{"hop_length": 160, "encoder_mlp_ratio": 4, "encoder_fused_qkv": false, "encoder_moe_every": 2, "encoder_layers": 6, "decoder_layers": 6, "decoder_fused_qkv": true, "decoder_parallel_block": false, "residual_init": "zero_last", "max_precond_dim": 1536}
Rows from expert 0 of block 3 of the audio encoder, named by matrix and row number. Rows with one number belong to one neuron. Each number is 128 + 32 x the weight over the matrix's rms, rounded and kept within 0 to 255. All counts start at 0. Numbers have three digits each.
# up: expert up (encoder.blocks.3.mlp.up, 4x128x256), inputs 128-255
# down: expert down (encoder.blocks.3.mlp.down, 4x256x128, transposed), outputs 128-255
up.55:116145145072133144117150224064146114100140141084125171203147126118102159127084164134072131109142184095115149118146120106133150172109116136145141136114113142111210148149113097120121096121138072170157123165148141161127117101143136118111117131149133108127103117153081171138155117172131138147140159081093062169078110073100137066090128083110168190097146096128118089120107158083095150166147
up.56:116124135106139145095133222148092071121167112070097092152090192151118109110084113163236146132178107147069077118167147119150132183139085086109085136119142110081111187097055078107164115106081107114161078157108113086138092112179123109140133097157067119075128114150107095180124191100124085110146162179152105134162127145124138133143152142113151105143155112106123131096129146137129147070158
up.57:119081131194124095139134114136085101153118104120071122114101172123102098090162110102147130102127168129151201122137133126128144144101111123119143125150168119115125152129087120145175096108119143118199125088110130133094100121119083107146161125115163096122168111107124141089047125202134111117152147108186102141174104127148102086175124149186130117103133144130102158176117087131192152142153
up.58:100162107164118065103103161112128127108150057089144128169145163116067182174155154164140119087116136158115127169109121085091123114119116175137084123101150174160098145137163106135130082146169146118112114101153130097142140117094126107130118131132112171079140127089055111148151063116129077075056121126141096148145108094142151099206096136154092165087108085101097128085090161137132078054149
up.59:176107106188129112096081148188170161085119102101055104142059174103255117142099147149075138132114118152147077157078148177161167098175200161146161114102201167123138140079115146189118131139204140229122152153097110150107084108179119053122063132187130167058098185121086124196086121111147080069165131103186116177102138151092151120128168093095138123135180107155110121075142098099082145153166
up.60:183105128207165088108122085120119140122116111139121114115094105118124154185179174161137130139129112181128141105125077114127114107099112128107117110106146086123129142120114124127135103137104132051145133123116107110120147112138149145086105151147109106116112110087104128075090092107135095083097130171142113121066058110166070138156102152137090122126166097133108135133163099105109122107115
up.61:144157141088125152169126115102158111115095157091156096161137126095071087140150183149095102195140143093163145110130142124114146111134169144136171083130089135106111125127209091192117192128118114160127128180151174139164140094195139181136137084182208097117169089202119140107152110138130149146134144151165140123138160161155141098090158065141115104172172105135136067111127100095112203098142
up.62:091108117183157155101116139134131109143224122182134121122106122168192123108078090112151131130153077169125167133104132104139142134101123116109119096109078166164112104132155151133131151123128101092123119112120104109127177108166123048170127134117157114101119105100109118092088062111166139114137134171110196107105180098132131104130140112102080088130175137132112106126155109190128160155126
up.63:099201118157111089136093129101157168128117108107100123116101128151130095174156130143101117164104089120105088168150168091137168077162177156150119114161146081147179108184133122186085168083079185114103091147099101132166157132103149090117107132114113127193114168094081110138197122141134100125150132150108172131134116194091122128161163175127120204107151168104116128162107130093116126108141
up.64:073080146128146192126103156140177105154103132078166102107087101148102165125083094120129125176103122084187146099101182154199108125101141175138157121172121119119086093128179123130109189169143125127141094086179195187191087110162093142187098081171155139122097093203031149159106118095121132149120119102167137136151040187143182129133138092134065112155142126192143107097175096140108210132185
up.65:083133135110192110179097162137130048113142104138118094103161161112051136127104085127172139106137073130106094150124157124147129219157155073100147163145087136102092174218125105112120184146177113156112134106094159123118135076098107165126143180113128212120137170148123108193124141145110159155096136162115120157217150125118159135124122079130121151129106138127122089145117180100104173184124
up.66:147088098143086103150088102155122187132057104123134140122161163127181159199158141119126084128127144112102153063134092105103153131139103107108173090097138100140103108146100156174125149153150138115144126063092157119118165178166136144160074106135121181225113131111113163108126187119134107154163093166169099075138086118167152082116123124150147135142159143125157098122101114120110122093105
up.67:179154100123207120137125112145108154134118163130174120139150170160146166185066084172147163200144064089105065055092113079115166173182105134148204111138157110145091052098165136087168055147104112141109107073128128156084163146118096127142139134128142109151132115134213138145113028192099117124103171155115143119078121120114087174082167115138137069079143153106080146148166175140098150123125
up.68:118137102144118095121122132199130093173149175125162122109147136069119092131138151117146155159125150123130128151144109124152088117083096093113097142102090117131155140099115111153180106133103182094142117180200162114101113080177112130120184153155106130093103140127165137122089129120133150113055127085117144117118107143124170182122089103138078146154107121148123127086130147210112110144148
up.69:137096124110174139120156121132128133113159099076102106070126137158101145124103186148138156115155113139072105121124119099147124196113136109094166148143184142092153128161138123085090113146142116138159107118146163118124098140131137052167137140104110155118097142140109120202119162149099138110119138115110087141100120100132164104144145153157176114099147085192132116135143172178109151125122
up.70:159140146035129147160137146157151119150098192122180116126112219111171085160091104160072105168088177140158119130078170128154130088113133162125120179138146092127141143136167086141162164119085176130134139094148183161162144107178109118097142121125107111095202135119209114107103140134104118104142078133113132106148110140127098124118096081117104116089132110120151145152122122073107098136165
up.71:159086102132129121118145096162149079116135162124165182061120142103127098132118143139168113108148175132127070054145094098124125113144111085113120094136096071064127160051106091119104104106086124126149133128091151164141130163131121151108155112160163148111068120166187186124144153182186054118117135148094092160137110113123166167157180052145151111122097117120128120134203127124134122132166
up.72:162119194165109134123123119150122204172176113169155188092102084202174154170093140167109107163159147144123107099064128148122152141151108143112082114128119162124109099171177127098151109189148151097099089091171187119110203074137156106161061135152120152114121151103087133045139085099129147081131133109095095145140123118089127167105046204118126140143123184148119087119097131067072078085132
up.73:173124126195060102172103116179135156117141062140116124185061155179166122121102171161119077081181133145098148141117120143145147164137104124133085136127131097133149250128092120154118165061128107145097163136046189140087112108132107081140081220085113111172112112115131161128065091114195148098191098127215097152123154062105095069106172195106165149134114157089105166136158133110110094114116
up.74:079116114130187153089124121128162111073089083161113140137176134132088137084134095111123192149102093064154066164141125110172119182225102079119184102205133143125076091107113168109156129123136064079086100083117090112141150105193094057145165157165155108178130098144118084136126069184123115097156166122169187127107114197167077174167157066122133111157101119134144122162130153159128114108135
up.75:119150161144119129119165074106137113090126151112154158161178177077114140084076105145178126142083160166123121098147132114120140062109129144173074150135223128124111097079107138076171126093082143092126125127139149131154124124143100090111193110188130113136137149153162099146103131128087131147121119108140161149114077134172203150118120075101096157102175134131118181108130121113141121118165
up.76:108133144104156112132131198127145147104199115099139162119160095090098134123079146136162121155138168166125137121199079137103136141104086127164125107103179137110124175138179121109088106167071191119128097130077124190155082110151088132091145090197146121151145198166104121099161070228085070180156127143109158184159109132080170143090080081086113104124129119158103119125093108109135130133133
up.77:065109142105200086125169139131107104109168115090145153071113112097087146126118143136146140165118092116126158036189149060066085120083108085092139086125119093128136058125079150095077147117144119132168182123125160134136185135105073128138164137115096156197141104184137144126102154163110093122082091137148085172171096122164187217094114117131149093165098135139064146159157064130124119114133
up.78:113129148119130108111158097118100137153143106083095113110091125117152140122072148099143115164091122219153139152094085078164142160139068110083124147132142156146157116128142091105152122145142117148123137143192138156102078162145111125126106115138109158072129151102136151125096140111120157126139106132068082147129118132171122121089175068155119131135150116123095116112082131132133074089122
up.79:172195091118125100178134145080118131147108120163124076139067117121134098166152223115157137121112183112143188158069095082095105141130087137143145171162132081155158117148086130074157160092174130115136098189116162151121115141092141128148122065106159111092125143125129074109167169097140156109157099188143098146140112106156137116118164128190130162110103077114110080126134133125101130105123
up.80:157161145148125118098139100089093136152145151137153138101098131090145193124083153119111119101147172129116122114151133105109091104123090154121133139121131138139107091135105129125095093184172163126101153053161071095113071143105106167129191137190079096144176174144107122148179123118114121114103151069136072152144063120151137133129131099143143097182059125159155127145152152139122103089121
up.81:098105106098142113149165087093125089093111116102157129107123190128034093139069108139149096109169117147120176081138091065112103116085110104057118136144063087142092157150112098099139134113145102103127178119135140127118161087130150124094125153131133095197071130166126207109143155155130084166116131192127147125121170093163180157076146111148153126116136100072183135129146126116095115125149
up.82:119107164087124129133123114190141137109203135088110135154101065143113122132082132096122132094115136156110098098103156130160138156142119163136125091097126172175169094152107130158101165123160125150159112177108119147152100132094137148111133096136126214168137174170086151129121100125096119100102117088133131131121087144127179140106140136106111141107119090142109092098085098136106133162113
up.83:162119128152167070060157114139128166128118048092066115072135087121089079115228163142128171126119148144147187169141132096117117094164135134130074189112204135155211224119098085088187161149071077074121112067082100115110094143139145127120156116167167086119116131114163099155118136120080125108108153075119072168114159164126095115188037148179061173099078144135116131195117125139157083136142
up.84:080093126120104142102142176161131121087146170113134151193153103126192105119116105119170103126121139108106143127139133159145171116194198098135114152084156144064126121070077092109185123091072127151151077169097125097107108126119107113079135144113111193092130182136117140159106175131121125187177133134123138126139153119091166089109098181122127104112186146120092162083082136086158117148142
up.85:137134135146128124171093071133074146106118087113111112127146083139152139140151111168102149114099078096130133115091153150113102193156125095114104092158161130126145134230158152168131091117137147113119134153087170118103146139113175113183114131111173174154111149096143052103121172108099136140202083183129131112106090102161121140120104144133155174161113145124097085189105095208158108151142
up.86:070096128168137138114114134092164054141120195127162152120140142135130075112107160139130186177093100093187126099084168177142090073139131140174132137158115075102173139117128150209117202132062113121115111099152110131172083113143100105156101104132141067102148105104129111088133162096099162119148141114199160138114122157183155150129115134136096088190163132123126173100183096132114161137158
up.87:150133139203132099089041151131172114097127047176099102161140205153146118138085131167077118109111130201102202149112115165160165183091150110187053141091120166088210178160128118074141150131139136112063076202117156121191135134146126100137088120139141146090124148126090122156118088092152218143127113124092179143183145155108172147147098107125083163101113090118155112166097196099110158158221
up.88:145109088096118108123121183137149100097135115070088200156078082093178146124074084144123129108113144165113154129156140133115126108165160108128085129081126123092105209092162162184164168087131135158111145164093192139099116125096145183112101074133074177085083159130122151198085169075119082132105104091127125183149120138126160107107136066104136110141179114146125089072106153086115149174116
up.89:113096165164097121171087169166095150155147108169138154124099103130176110137090133143058184100128105179105144141130133121147066135130108105146115107110094143155101107105100132141101074096141111144122124157121135106075165143125149117175103210096114131121135140122122169125146047161112171129133149133095168092088139117138159189162149176139133129150161149070069114135137170156163079089080
up.90:119093119161149166068111120119129101163145118127139127135160107152111108137127150127153138089142101145165070086132125106168131109121123093158130164154111107139167112100096158143149140106122108160066105162206133101157062176101152121113083067110172117139132131138135153079107105120171177103123128099154117130133093111095124136115093111102109123101168136139177150134179164144155160139095
up.91:109072174106158134050169154105111055142107114124085135141110206093137139099086077119122099093122172166143206131117156103143092089061130135127094140136216159110141151131093120172094138188117088080133125138147113076166151157178099134094155147154090103147135167073169120146133109143104085173112123139212146128155146128149145056111114111135152093175163060098171144105119077111110151073168
up.92:130139118112115080076131146132119094100109133130084129160141183148113164112102126119098175111065093121088097155159147110086105091211135131123078064115120139107111074078106146122141150102154127110115131115159116172129146121172138185128147115136177114111126147098128125198143131095129173156112142088158149123108113145162148125152086113113210143219132152118103143121129195111099116135152
up.93:166178126154123085184114133097103183128100046152104150093131083156197226147158107124087152135111100100122110176109064125060225117141126156164140163125129095122148142189095089160103072142190102184104098102181136185112136121125116155105092148079088166161132189106090104085157091100139134105155168158127124119095189104110086080116127159123131190069147177098092108098110124120115130147070
up.94:184091126175112112192120117082134199143119149162148068131154085124193156157134207099085099121132161089132127158111114140153196144098080153133116153176129132139120146165178098152119147148106119112094092122125140136126153139140134123160104094101117126125096190132143132067188124160124109108155147137108115103194140164102114105165129111159097187140146131116113101120072119126161139085133
up.95:073155117170159191113089119181162103148074180125159114128100076152128132106132097093102148152097055125173114142098190137161058092113074108168177088225104065113162104124183174175130236064100128054086117155161149154166119131142087163166051112121211096164155077158077103110164073072127150150136109100163169150108099205181109156141090113112072132191098138171182101126129078172091165099128
up.96:117138113145181083082112137085088074105162142105108059174173207158119164110157140110140097113125106171047088137150113131110146135182120136089091133096129111121122108112123164126172077176127122124123071141083091056137178154087146111118130141086053108136114147099126074100128110145110101152119143137097111085098128072110117100156209151113143136098163163137143130130085148136129143138127
up.97:124063109131128088159116159166152172112135118069136192140168124152099110139130115171099135140114139126108184130085126163113091175150108164179172099133137119074086143179170134100117164134101145099154088125125164160121222110134108136129105124133142118145136123096142141115173084195096117104129119190150127141138116117120096157127121173154130084149121130113072125117094089086109127122127
up.98:141154125154167084145142168113112154118182087142097161068103112063175099135128150131123150147118119090144150187119137064121155128077098107133130107069139133143123172112098111038106104145149122152146126177129125164131159169083141126112146124131071164132129153101121133082081045199122083103130130103090088119146122103156089155100133177126096149163127111071091156097089175132145096114113
up.99:171123084159169152146083123080163117067095153113114122136128120126110172130110168104094150146129169110157098153084141116157152157125121092130156154136079176114146142123161093142069127153141131167134137123137126135162129142156180099141154092085122194100115143155137112190110177072171134129150139171170131131136138134109155079122128071126166101148098091213137063126139142147109169146155
up.100:126099082092122118097124127096113147124114139145091166154161079139141143109137148119091167102154121099109142139094097116193163195146127117123157172065102119153207171109108119116083121144130148148124115108183141116163129117054193149109105143031115125150146094062138163157162151090129143159079103073153103109137141127121103085099119144104145081168067134112088133119171210148113112144114
up.101:111167133132123194129106127149200123117085150133134102141120108127100117128134166140109147139087114079147139167066200126185061102165134186076181118165125101134144126128142119176128226116061120116103144123156161165175047053167092090160111132112187138128185068145091105151175188054093165088095089051165151151164061223111129093197083098110048159122139137190152087124161067105111150138136
up.102:142141125103103139091056152161156159167140120175111106098058068123182153104094113194100131153147110148146071183106156110107157163148101125166126129113112180117125159117140106138147140124079125120102115130092133101156115090066119115172075142130154144074169088168116132121139132122171190139088132100139121150133087169123143101095075156101078106153088126121137104115185193116126133113152
up.103:116140171162120115169156078171141139089124057092173124150113124186039104162174123177117155118138128161086121163143105127114080131118048157099135151097154074072127135146167114100168155143109145122124104219106158122134110118143126057101125152064132156156168152132122147144152033150085201089169117114072120117135139123099103091131169183155137204110204176119082106137121082137127128095136
up.104:102141117124150119118135150076098051066118070080075121104185149141118124161114106158122070127100087117098180106061118129095147145114255103089112081073171102100202074128200194127130131100128086208149105137171149137129217124157143128058156165082146169109097164152110164165121114172153125144133149223067134132125147051108201132104148104109172161112111124137086117161167128165162131215177
up.105:145131107187106134126085135100136153123102067178149140195107153174135173111094072180128149104125140147108150203117123124136125103071084120080145131121128123149114131149163106148094099146206123145117098172104134073119057147136121139122139133126097183149104134131111191109122118096185104083078080069109084135094090116129146176130197180132148168100117177138110123079176159106099106090141
up.106:133129129127209130133140094112154093156194155065116102084121099049078095118132191116181113152137137124094120126105124072141138072107207120146089150121208106102177210085165115110102138086075114106157152190110131179160106198097131101120159118255110101107127153191175131117061072174088103074112144143093104203158134127089163129062063143130097102150133111206143136086104079143112124144201
down.55:152094124158130114085167126121127104112113109169098128134102080073146052170120119086131097126163171113128107102118109120103125140109167122099133123159132103200108102130121086059100095071134116120137058108113121074141103108095121161150165093025155206182144109146105123093145117150172185140158167136112142152080169143151136097179115161121143137092068168100107102136061143103158150119166
down.56:132139122130165119119136128126155120146125129113155183124128162153104128138167140143048157106133135041102116132160173107104128127107084114112100126196194139111116111062142123081154115184069114125113097107106127102102141123149126112147151155094131136211108139080097120115103120132078088128095133105137177161121132159102112108153133106155126152081138147183092097168135136137099069149122
down.57:120137090162199176142138142130151095179110137084145120115087111128089117130059111088128138137122122133136086116160134085137106104123129124085136115108135163171101101091129151143151107128098144127062116146157129135142153146148149087124128132111119135161150162160127161127132101147143135083103159130110149129107122168120119097102147134162148101120150131132152141158149156114069129070132
down.58:147148116139092194133184087146173123126086120085141126123128112132153090120163185106115090131153146117158145092113197132155140130097126137101130174115150150111161104147135107180110098164120078154136170124177132103123159141177150119170147163150169135081181093127144107132131154151097130101102150096115103146144090133112144166120159074178109125115131079141149109146127110117101176125089
down.59:177101071075118077083065199168147172110119131126137219210095153149000240087188122197142140125031128140137168228044176135140103172193135154236108103059151198106153099220109077112145068178214227145080180122124110184144093111135180054119036055166123115138126189105176214125133206084088028130125039047123136157155087128109187097114045181101198172182212087198194132016123162092126106101084
down.60:132094137110173127108132109115125145172140209120139134140146124125082113102101089137105144124118125112174049099073100118119102115129125129151128170127137189142183141108082137141165091125122115160117110070201068089091121151114103095088152102131178096118122145142195148103122122150109109164115176127118168104144123125108160137135110143116178101160101130149137134136127147127112120149103
down.61:141165100117150190124141147106186117123135184092139150069172173150148112124102157117081156212136098140166101122112171141140140167074109065128105146149139138136091121138123194163133157096115132139109120139175116139084092126067128128070146130102137053075092090159134160142119163134118084130122136171086120158165167079084065175102088082104109139165149161177161091114118145098119181122159
down.62:152128164104124152140126134101140139126100154082135116092160137096184123157106162131164133139148081141165146130107140146147132146159137142141141130128137110125131104095147056157095126155137138126121156144169092123139114113113113128138120099099162099095143122095111131182147154157120133138081144096124133168096160108105110118133112166126119164105098078065129134162134146197130135130123
down.63:130173109120128111136115174116139099131135117190131080097137093142157125196147091130161096158056105115172198112141145120087154115176174137183154108113133116108098072139116096091118161101194140124112148098155159113141152085114174091110083082099092134200189112128104082096151124120174145111079149134120153163134133095143117103136082163121137096120146090085129135149085174152114146129156
down.64:117112104140149195144091095145172094163056167158177107126064134107092100125133172128104148137083142078162170108105196142163118096150116134114110109109167112102185127150107116068119153118099120171179122164167120088154111100111074151151142125136148171143178112159092131157113170066164165151144111110139084146125109112126142119094167125144095136050158099145207122088129128133077072149089
down.65:132150129130166167142183141128102072074086139115094184064147125111128145067117106087136192153098129170140060096193154169110094167128150097091179113118148108137106141150132107179154094110135110112145080131109157135092134117128185113082161110156141095142155071158099102138097093131100126135153212115120042191205134140102136182124093127121143043183043074167067103197116140123120124167128
down.66:100147081171142106138123198137178118144097090105111109128075127098133132152149150133107161109087165118119130167126125067112090154145144120101072165131139137098144105127094077115133129168075133151167115131148115072166117193143152158089187122131123151104135152052127126141165166111117144154048146109137142139161118175157128085132136115178139113072108145144123144141096137106129063119145
down.67:089167155140228137119201084171123043133133132088158098096083119126168112110139156101080178137194118192115120125178092083074157089120174110090124137160096097175134191124137142120091131129143100090185103150132169120150090168126178087134152138149160130120121140149106071150147088148122109140166166148113148166199143132085139121135153141147112059112108168157126074142137122154071206130145
down.68:116107116182071137202099178104131072166157132148110109130138189094155138146163097068154151125168140142119160116151035131115123137105116112121061148083159132086149111132160159136129060107160119122151165080154163110168139159157111177130111109095091124125142103109108110150108148124186147122156098155133123114124173141148142136127153121152138158101117139097044135158096125145110115154160
down.69:143052122110147129122096155135098126118074165110140130156204133112121150099183107131140136069145143159144100108108103112112106181129117110072178143137140137118129127156108126161155128140090130100147122119132093149133125159169136172121186178114143114095129112072136136085073146066114103170113114116139085117138141130079104088180150078126109180109122105124115179170133112105096098184168
down.70:093149212076083101105160153155100057127205093165130163102156102143185161135104131116104147062165125146170183211149129156073129100180219160107122091143139178148126078132112165135102043181183127049166084146182016103149141074132104109113144084121137114148091156125105095165141088121180147118067141121139165161131115142180054137137135157124110109099084154060152125103104124191192077163159
down.71:089144117098090105088090089078092196174147124135124123177077086166146140112142075175154168194112164116109142191138129155218121111070163153097152119105150174140108166145171062140140097140097110137109061115109147093079130142147178082167123143157098108175172125106133097189115011087087122129165133132136119111136103120174211173128129176107130090136093152118164180093084146141116136096132
down.72:100100119144140090147162119165106118132090145120067098103123103138151106110107143113137073123088158132116147132152121151112099074118072207136107196169170083153182154136120165117091092122107089108158156162143108121113124141151109086102127155115112218108075198109119160177129137204125120183127147204137171148138160144104118096078085153151084139162079119118060150146146182141139149137125
down.73:101157117123121091098124146085115129152123129126093155186118169107098100103144137133122108140152129180114189142147104183168145074114144109104063131156119137109129205129132088080173173085114105104122117186092171103132101106116103139178091248073167127124130058161126073135064091112202177073090107100085080066100143109119094156101118198144153164105085095107185110102098135097089101138126
down.74:149148128151157132092138185138118112097091084065109140155162167117106154141112141129113162089109167164141164155144102156114090116123160115093111168084134160173182125120091102137131091158191163115104142099089092163159117168098140153067161105126122149084009160128137155080116128101146140198145091139138164099148131137114081080089062175113148134145073129135170141117117155131136145167114
down.75:119127139158177107103130170155112158091187022170150111036053098109116101128143117118084081165108040155122175117173109185072101098135108092169087054181147195160080086119112068106087108110176100129170144187146118145121132107165133094091085052156058120207126136122080138201119104082106143112114155187064143139082103106097071212131093108061128168128135122122145108125170195152108181100145
down.76:114166228092143156140190084180157134084069104102139131069115148139120168080136169163072145182156135117174060132122160135124099142098122158110192128111143120159124124163121118130047119139111101116101118123129048139146131157141142162125168084173141143140115117140082129120135099202077057120111196148089138182142088086110153119131109092173089096172133162173125138134156105118194190172138
down.77:142099060114090146130114057068126089155109118095125171166143103190118165136117091047197127090120198127145164138118148159173132162133126158142058141115090144093146169133138089157148142068135111164115105100082200174136043143172118121164137197128116136101179133151166150118157148097190105157155096144135112123140097104139095055066193136166134125116136133148118102149123084141130115092092
down.78:137138141123150106088108111115150129103107123131146128127118126105072117131155116103131162111122122100090096122143105137112137081100121176161120105146154099144139130146122098127148133159088124146098126120117087127126124116145133120120140126097098081128129158180136138133091093156112115102119158175188130113144141081156122174134130154118094130131143128117132125116131156096119167079077
down.79:130099127177174143096182206165140102073108166188195147121083104127114117098121137107147152208087109174073149116115153100095150073121061073152156166160124100140160088105147127166100096128142159102158145111150177124087154021104132146071137090081140123115097112103102091151164141091106151189103092141116065142189153146095084135157076104087100133159032159167139081159142164117079144120105
down.80:123095134127096132111175161132156148116128131071040165141165146120144193110062160143139126146148125143132148128178134139154122111126137126131098132072117129133174180151133162122099108101138105135083156172145099128110101139104148147155054131107124175146110162104128117128092112114156146160154147154149139177112137101158143153079136153127152178098093149086065105133097164122139130135086
down.81:123104116105106088105123093087120135167130154134109146140078091178117142139162122170173071120044100120113183115115175201142149111099144116124137109107141096134158130184133112154107132122164192138126152139139066149095086136149131112140142077109154110130153131142135163095094218117123139139156059096114164125139088096164115189153120165082122155145152149108170130132055076133200097138107
down.82:145122137145124095126134146117075180130187148116107143091166135154187138134134177081122092147121183158145138103161100166109111112132114172140129124126131136188094121122113203160146096177112129122131147119153161176132141145091104107098101162135141105111102192142159109138187102150151095126150117158158136130097110168132108139098150160113093135117185106090146109139153119166085134099091
down.83:117151088102147175105103102153133125126144119171087122147076108133086112119162124178181122119172117155155084091121097147092128145145130085154169120120110152186138188166161096115152160128041074124170065113129110152129127162139107089190124111188170160137192156146154189127177201158090148080093098114119185133092119084163130159127149090112197127107122157156164110199134121188145120138121
down.84:139127146107160077157140165147173161130115177141165150142087135127136140109144187172085142119084154129091128113145169104133130173175152119172092168142138072052140078135120096137072150144107177152165132128139174181159045139174141109129091134205136239116114166177102123148121160115043113117181074066143133190103059138126082117156066139161174122146164147195162123131127107118102077128121
down.85:122126053095098105115078156135163062126099101142136127182143137153083141089178136112100086104057120125080131154069180179173140113162058142176135133166138134090142162193072088093113152127105158132086134155159147116155116125175136110167046109195124149120168188110087141109088127106167136090110095040092173118140099131102146095147113157134119142113141102122148161040144129098138114089079
down.86:103147129124103114135127125100119090133130136183127136133111110120133131135184087126109148128090131131183083148143134171108131127169126182120158143149095112163113110148138102110132127124138118084148070102167115099106086099122175127157149074181118162110120102149149135096120133165107149131125133092113137181129079132118126124157169128151051085146121142163184152160100127145156162112101
down.87:169114090127020137196120122070156122146121050096068112109175134087078084108154117040151084111151129112117174081103066152143155100080108133104125099144075078174170197087144208036084117104138082138142144163135204121149157153072072094138076185073117106083116129157101069184115110109210170121201110173146093115080160145098112150141159123116183188132103136099096127101154131126081134124178
down.88:127119061198115140182097090112116081105082150092109129137114187126062106128118154107153139114060123117097153115072091162062137052112053148217110163124093085121174158109138125125123140113170195157128159127199194184171131164117067157101055138128067172113047185122133123129154174099107196118098115167134174135176178095120095122171088173088144141139134080091105147129111141086089116157094
down.89:144115101109139138128108120076112163176157118153108153090121114128130120153148136043104126151146143068099122143096073103148159114193130102110166140160139097142099097112173117134185164110099119114145144044112094099090133153119137150129117110093131108141184105162125145083138171078088189105147191134148132097131154131154107170134176123166102128114121068111152112194155068138156142109133
down.90:084154173122171140139160111141120166130144142129122116118138077156150131057148098119127118123150134124109166150165145155172167132127117147168147163122134179148135100160133110151093122148129139093126118121161109154097141077140122135132116096138136136157126101150106106166127089144153132146145126126142135125147081134114140126118157144131103105107108108144107106130137135122151093123102
down.91:111109101111052110177165090133121148135080133104106104181090075106108122178172144171155055146147137133152172161068129116111124082153118184141073120080101132077150082095071167075085169120149147159126162108137121110101120159135137143127113173134130166127164144065156113157141124096133122118109086168154156122140131133163161092094160128147137175105175078070143192086090094129156123091134
down.92:155134146146135146164162100192136152113103121110087131106154104057107122173160140095121123133190198113118132167156103121132196094146159121081134175139096109135099130101135146140103131118134135079139121150082178102120142105112131147118168134156090133121118090149142058121123113186179073153118154173100138129174147170120114133076126088135099101140145171142043076163142102150107144130115
down.93:122109061118119145095131113132146050151180081194186113106093130103160093126155139133130068158112104122191124078147151131167133146178171097121114077187110061130045131091104141188132116164185102137151141181135170096052138035149133097197154132139174104108160148136139136155092175147103154106139146113100082153157122123153114155176172165140118125094099125145206105123097120136075110121119
down.94:100148094166156130109162112098105137138172141089114155161107129123155120148139140109131101149145184160123149121162103087111158158171149157127064129195131169108098130166101135139161109159134108127157126155057111152182074152143166089154094099157080129099168149145157154075131134151099118084142125113127090163100153110135067126153097159143108095124131154148101127155167117100145127097142
down.95:144140092097101150170065182100166140104189127139145095123123049160107122100152075130173151115103098124158127128076116197154102090183130162177147096176151094120143177123154085127127171073104120124119109128103105120140112085104117129144074127160134085116130109085143160132158145069143165090107130064103138123081100104156098124179159143131099138128131086071142110105065131138140134153128
down.96:147144132131061125195153131146121120109171089178157112109149134082115134154139153066094138174192091099126124060128171133103111121054130112188114077121127151086100115097124164157134149171142100143111160162191135163096107116117143118110142152125137103125070111085118105130101115107135142135130183121114141093093185182109121129136155147114075116078165090108124134095098120132084120136155
down.97:075170119096095081178136100135118101178112169094105139136087115183111103142155118077114115129108120125161137103166147109122125122095168141104152168136144088121104179147144162070084159094098135134148093136087158086141088174092142082168168183118149123136114133172159137156089136112177107109156095129185113099120086125131120120123139150193120099091139151145162146105113089137136096088080
down.98:122075083190112170111089109122153126141149135160174115126152133151113099130138170080118105173125072075131125099103098148148105144151111139131100106142100088099185136113129126119127157065100138155132129125152148148110136140110136133165087121077153081085139138151113186104107150123121159076176128158126147140154153096126092121109113073134107120134138092114148100098167117132068160125132
down.99:092168189114106163103143133072105136159147072139064129121114107160108135130145074151136103125168157217158101184141106149113148105126160125146114123126115133152105071178130185054123081091145102090149095159112097123145070068099208092134139086146153164137095085126139160116172139177109119132190148127076084115120073134166172135168091094124094127202100157129093118160124112102204159105144
down.100:095141088164043141175131093142167146096136156146176089128130147157114128163126142115127096168100139039149166089079095112140156127105112142127128123146068137125108091108100121125142195077187138165137130098145152146159168136148132226121123132110106158166155090068090094081116137078142202195177163091122139086088099138101147076107089158084177160145159124062150181107107121091076127145135
down.101:131115083124145233073104058097134102141095117128139128167141097116196149125135118084169108110164115133146111092134090194119125121138112086142156092144108103125165140159146077126117183138115106090127108076183133138114137108143090156160081095093155104120206050153111150104082107110123146110134173125150124203110160139150211118140135081101094131141091132124101095111148137090107158120175
down.102:113136146169135142136064110073106136164150117084143137139196119142136114141176122116105164105202153098105141176153133104165152167181108126109110111098103187091159127112120165166153124073116118133108144115097151108114161186098129171116158174093069121096084122072165124075087140118163140124097118133118100122147127173094119119119154104126124167127204169085078120139127118145135104160149
down.103:121145102112091095148071124141115119177143132234076153113119097119147138145140144104161139104122107134164170125115110127150124127106105152138126118116088114054105079136124064188114105153165123152107145078149148136156173115144128166174142130149136094124211140133151144104084205109134148069084157094150132094043136131193135174131141106163128067102150053118123195139125121116184098120128
down.104:112093118150138101145151142164100098108099093104140101082236174102144168171154156101118114084107074093103094112170089171057076113167075127078120078136178090199163142108143159126122077096093127153124143119149155151084238178144121152100149140087180179118085148101142171115156147206094114158171138255113154109204224126144161137095096082113162183171099165224028149168159140095120197209104
down.105:176150104162126084163128123129185114105113112083138110096135179143096146135167217085055094162135136124071156046070130154138104129117101065155088127113123090088155094137099144113102108146127123119114176062164153102146141168167115151114105171109116152118122137125142124088119131099143141137098109124116153174153121114085099094065148110141151099127207144120115135127121150127089121125115
down.106:197133142114130137147088130151123148078203128069127188126079091196100144127242202086121038129172132091078187136143136189166151139169100100183136188142065111139136137149077156132110160133101111127161134151070111140115158171147076129190038144224119213128113163189133108103190154128082097131085138095128140164110099138064146128084161115159098174118237119139114116071140156133175165159099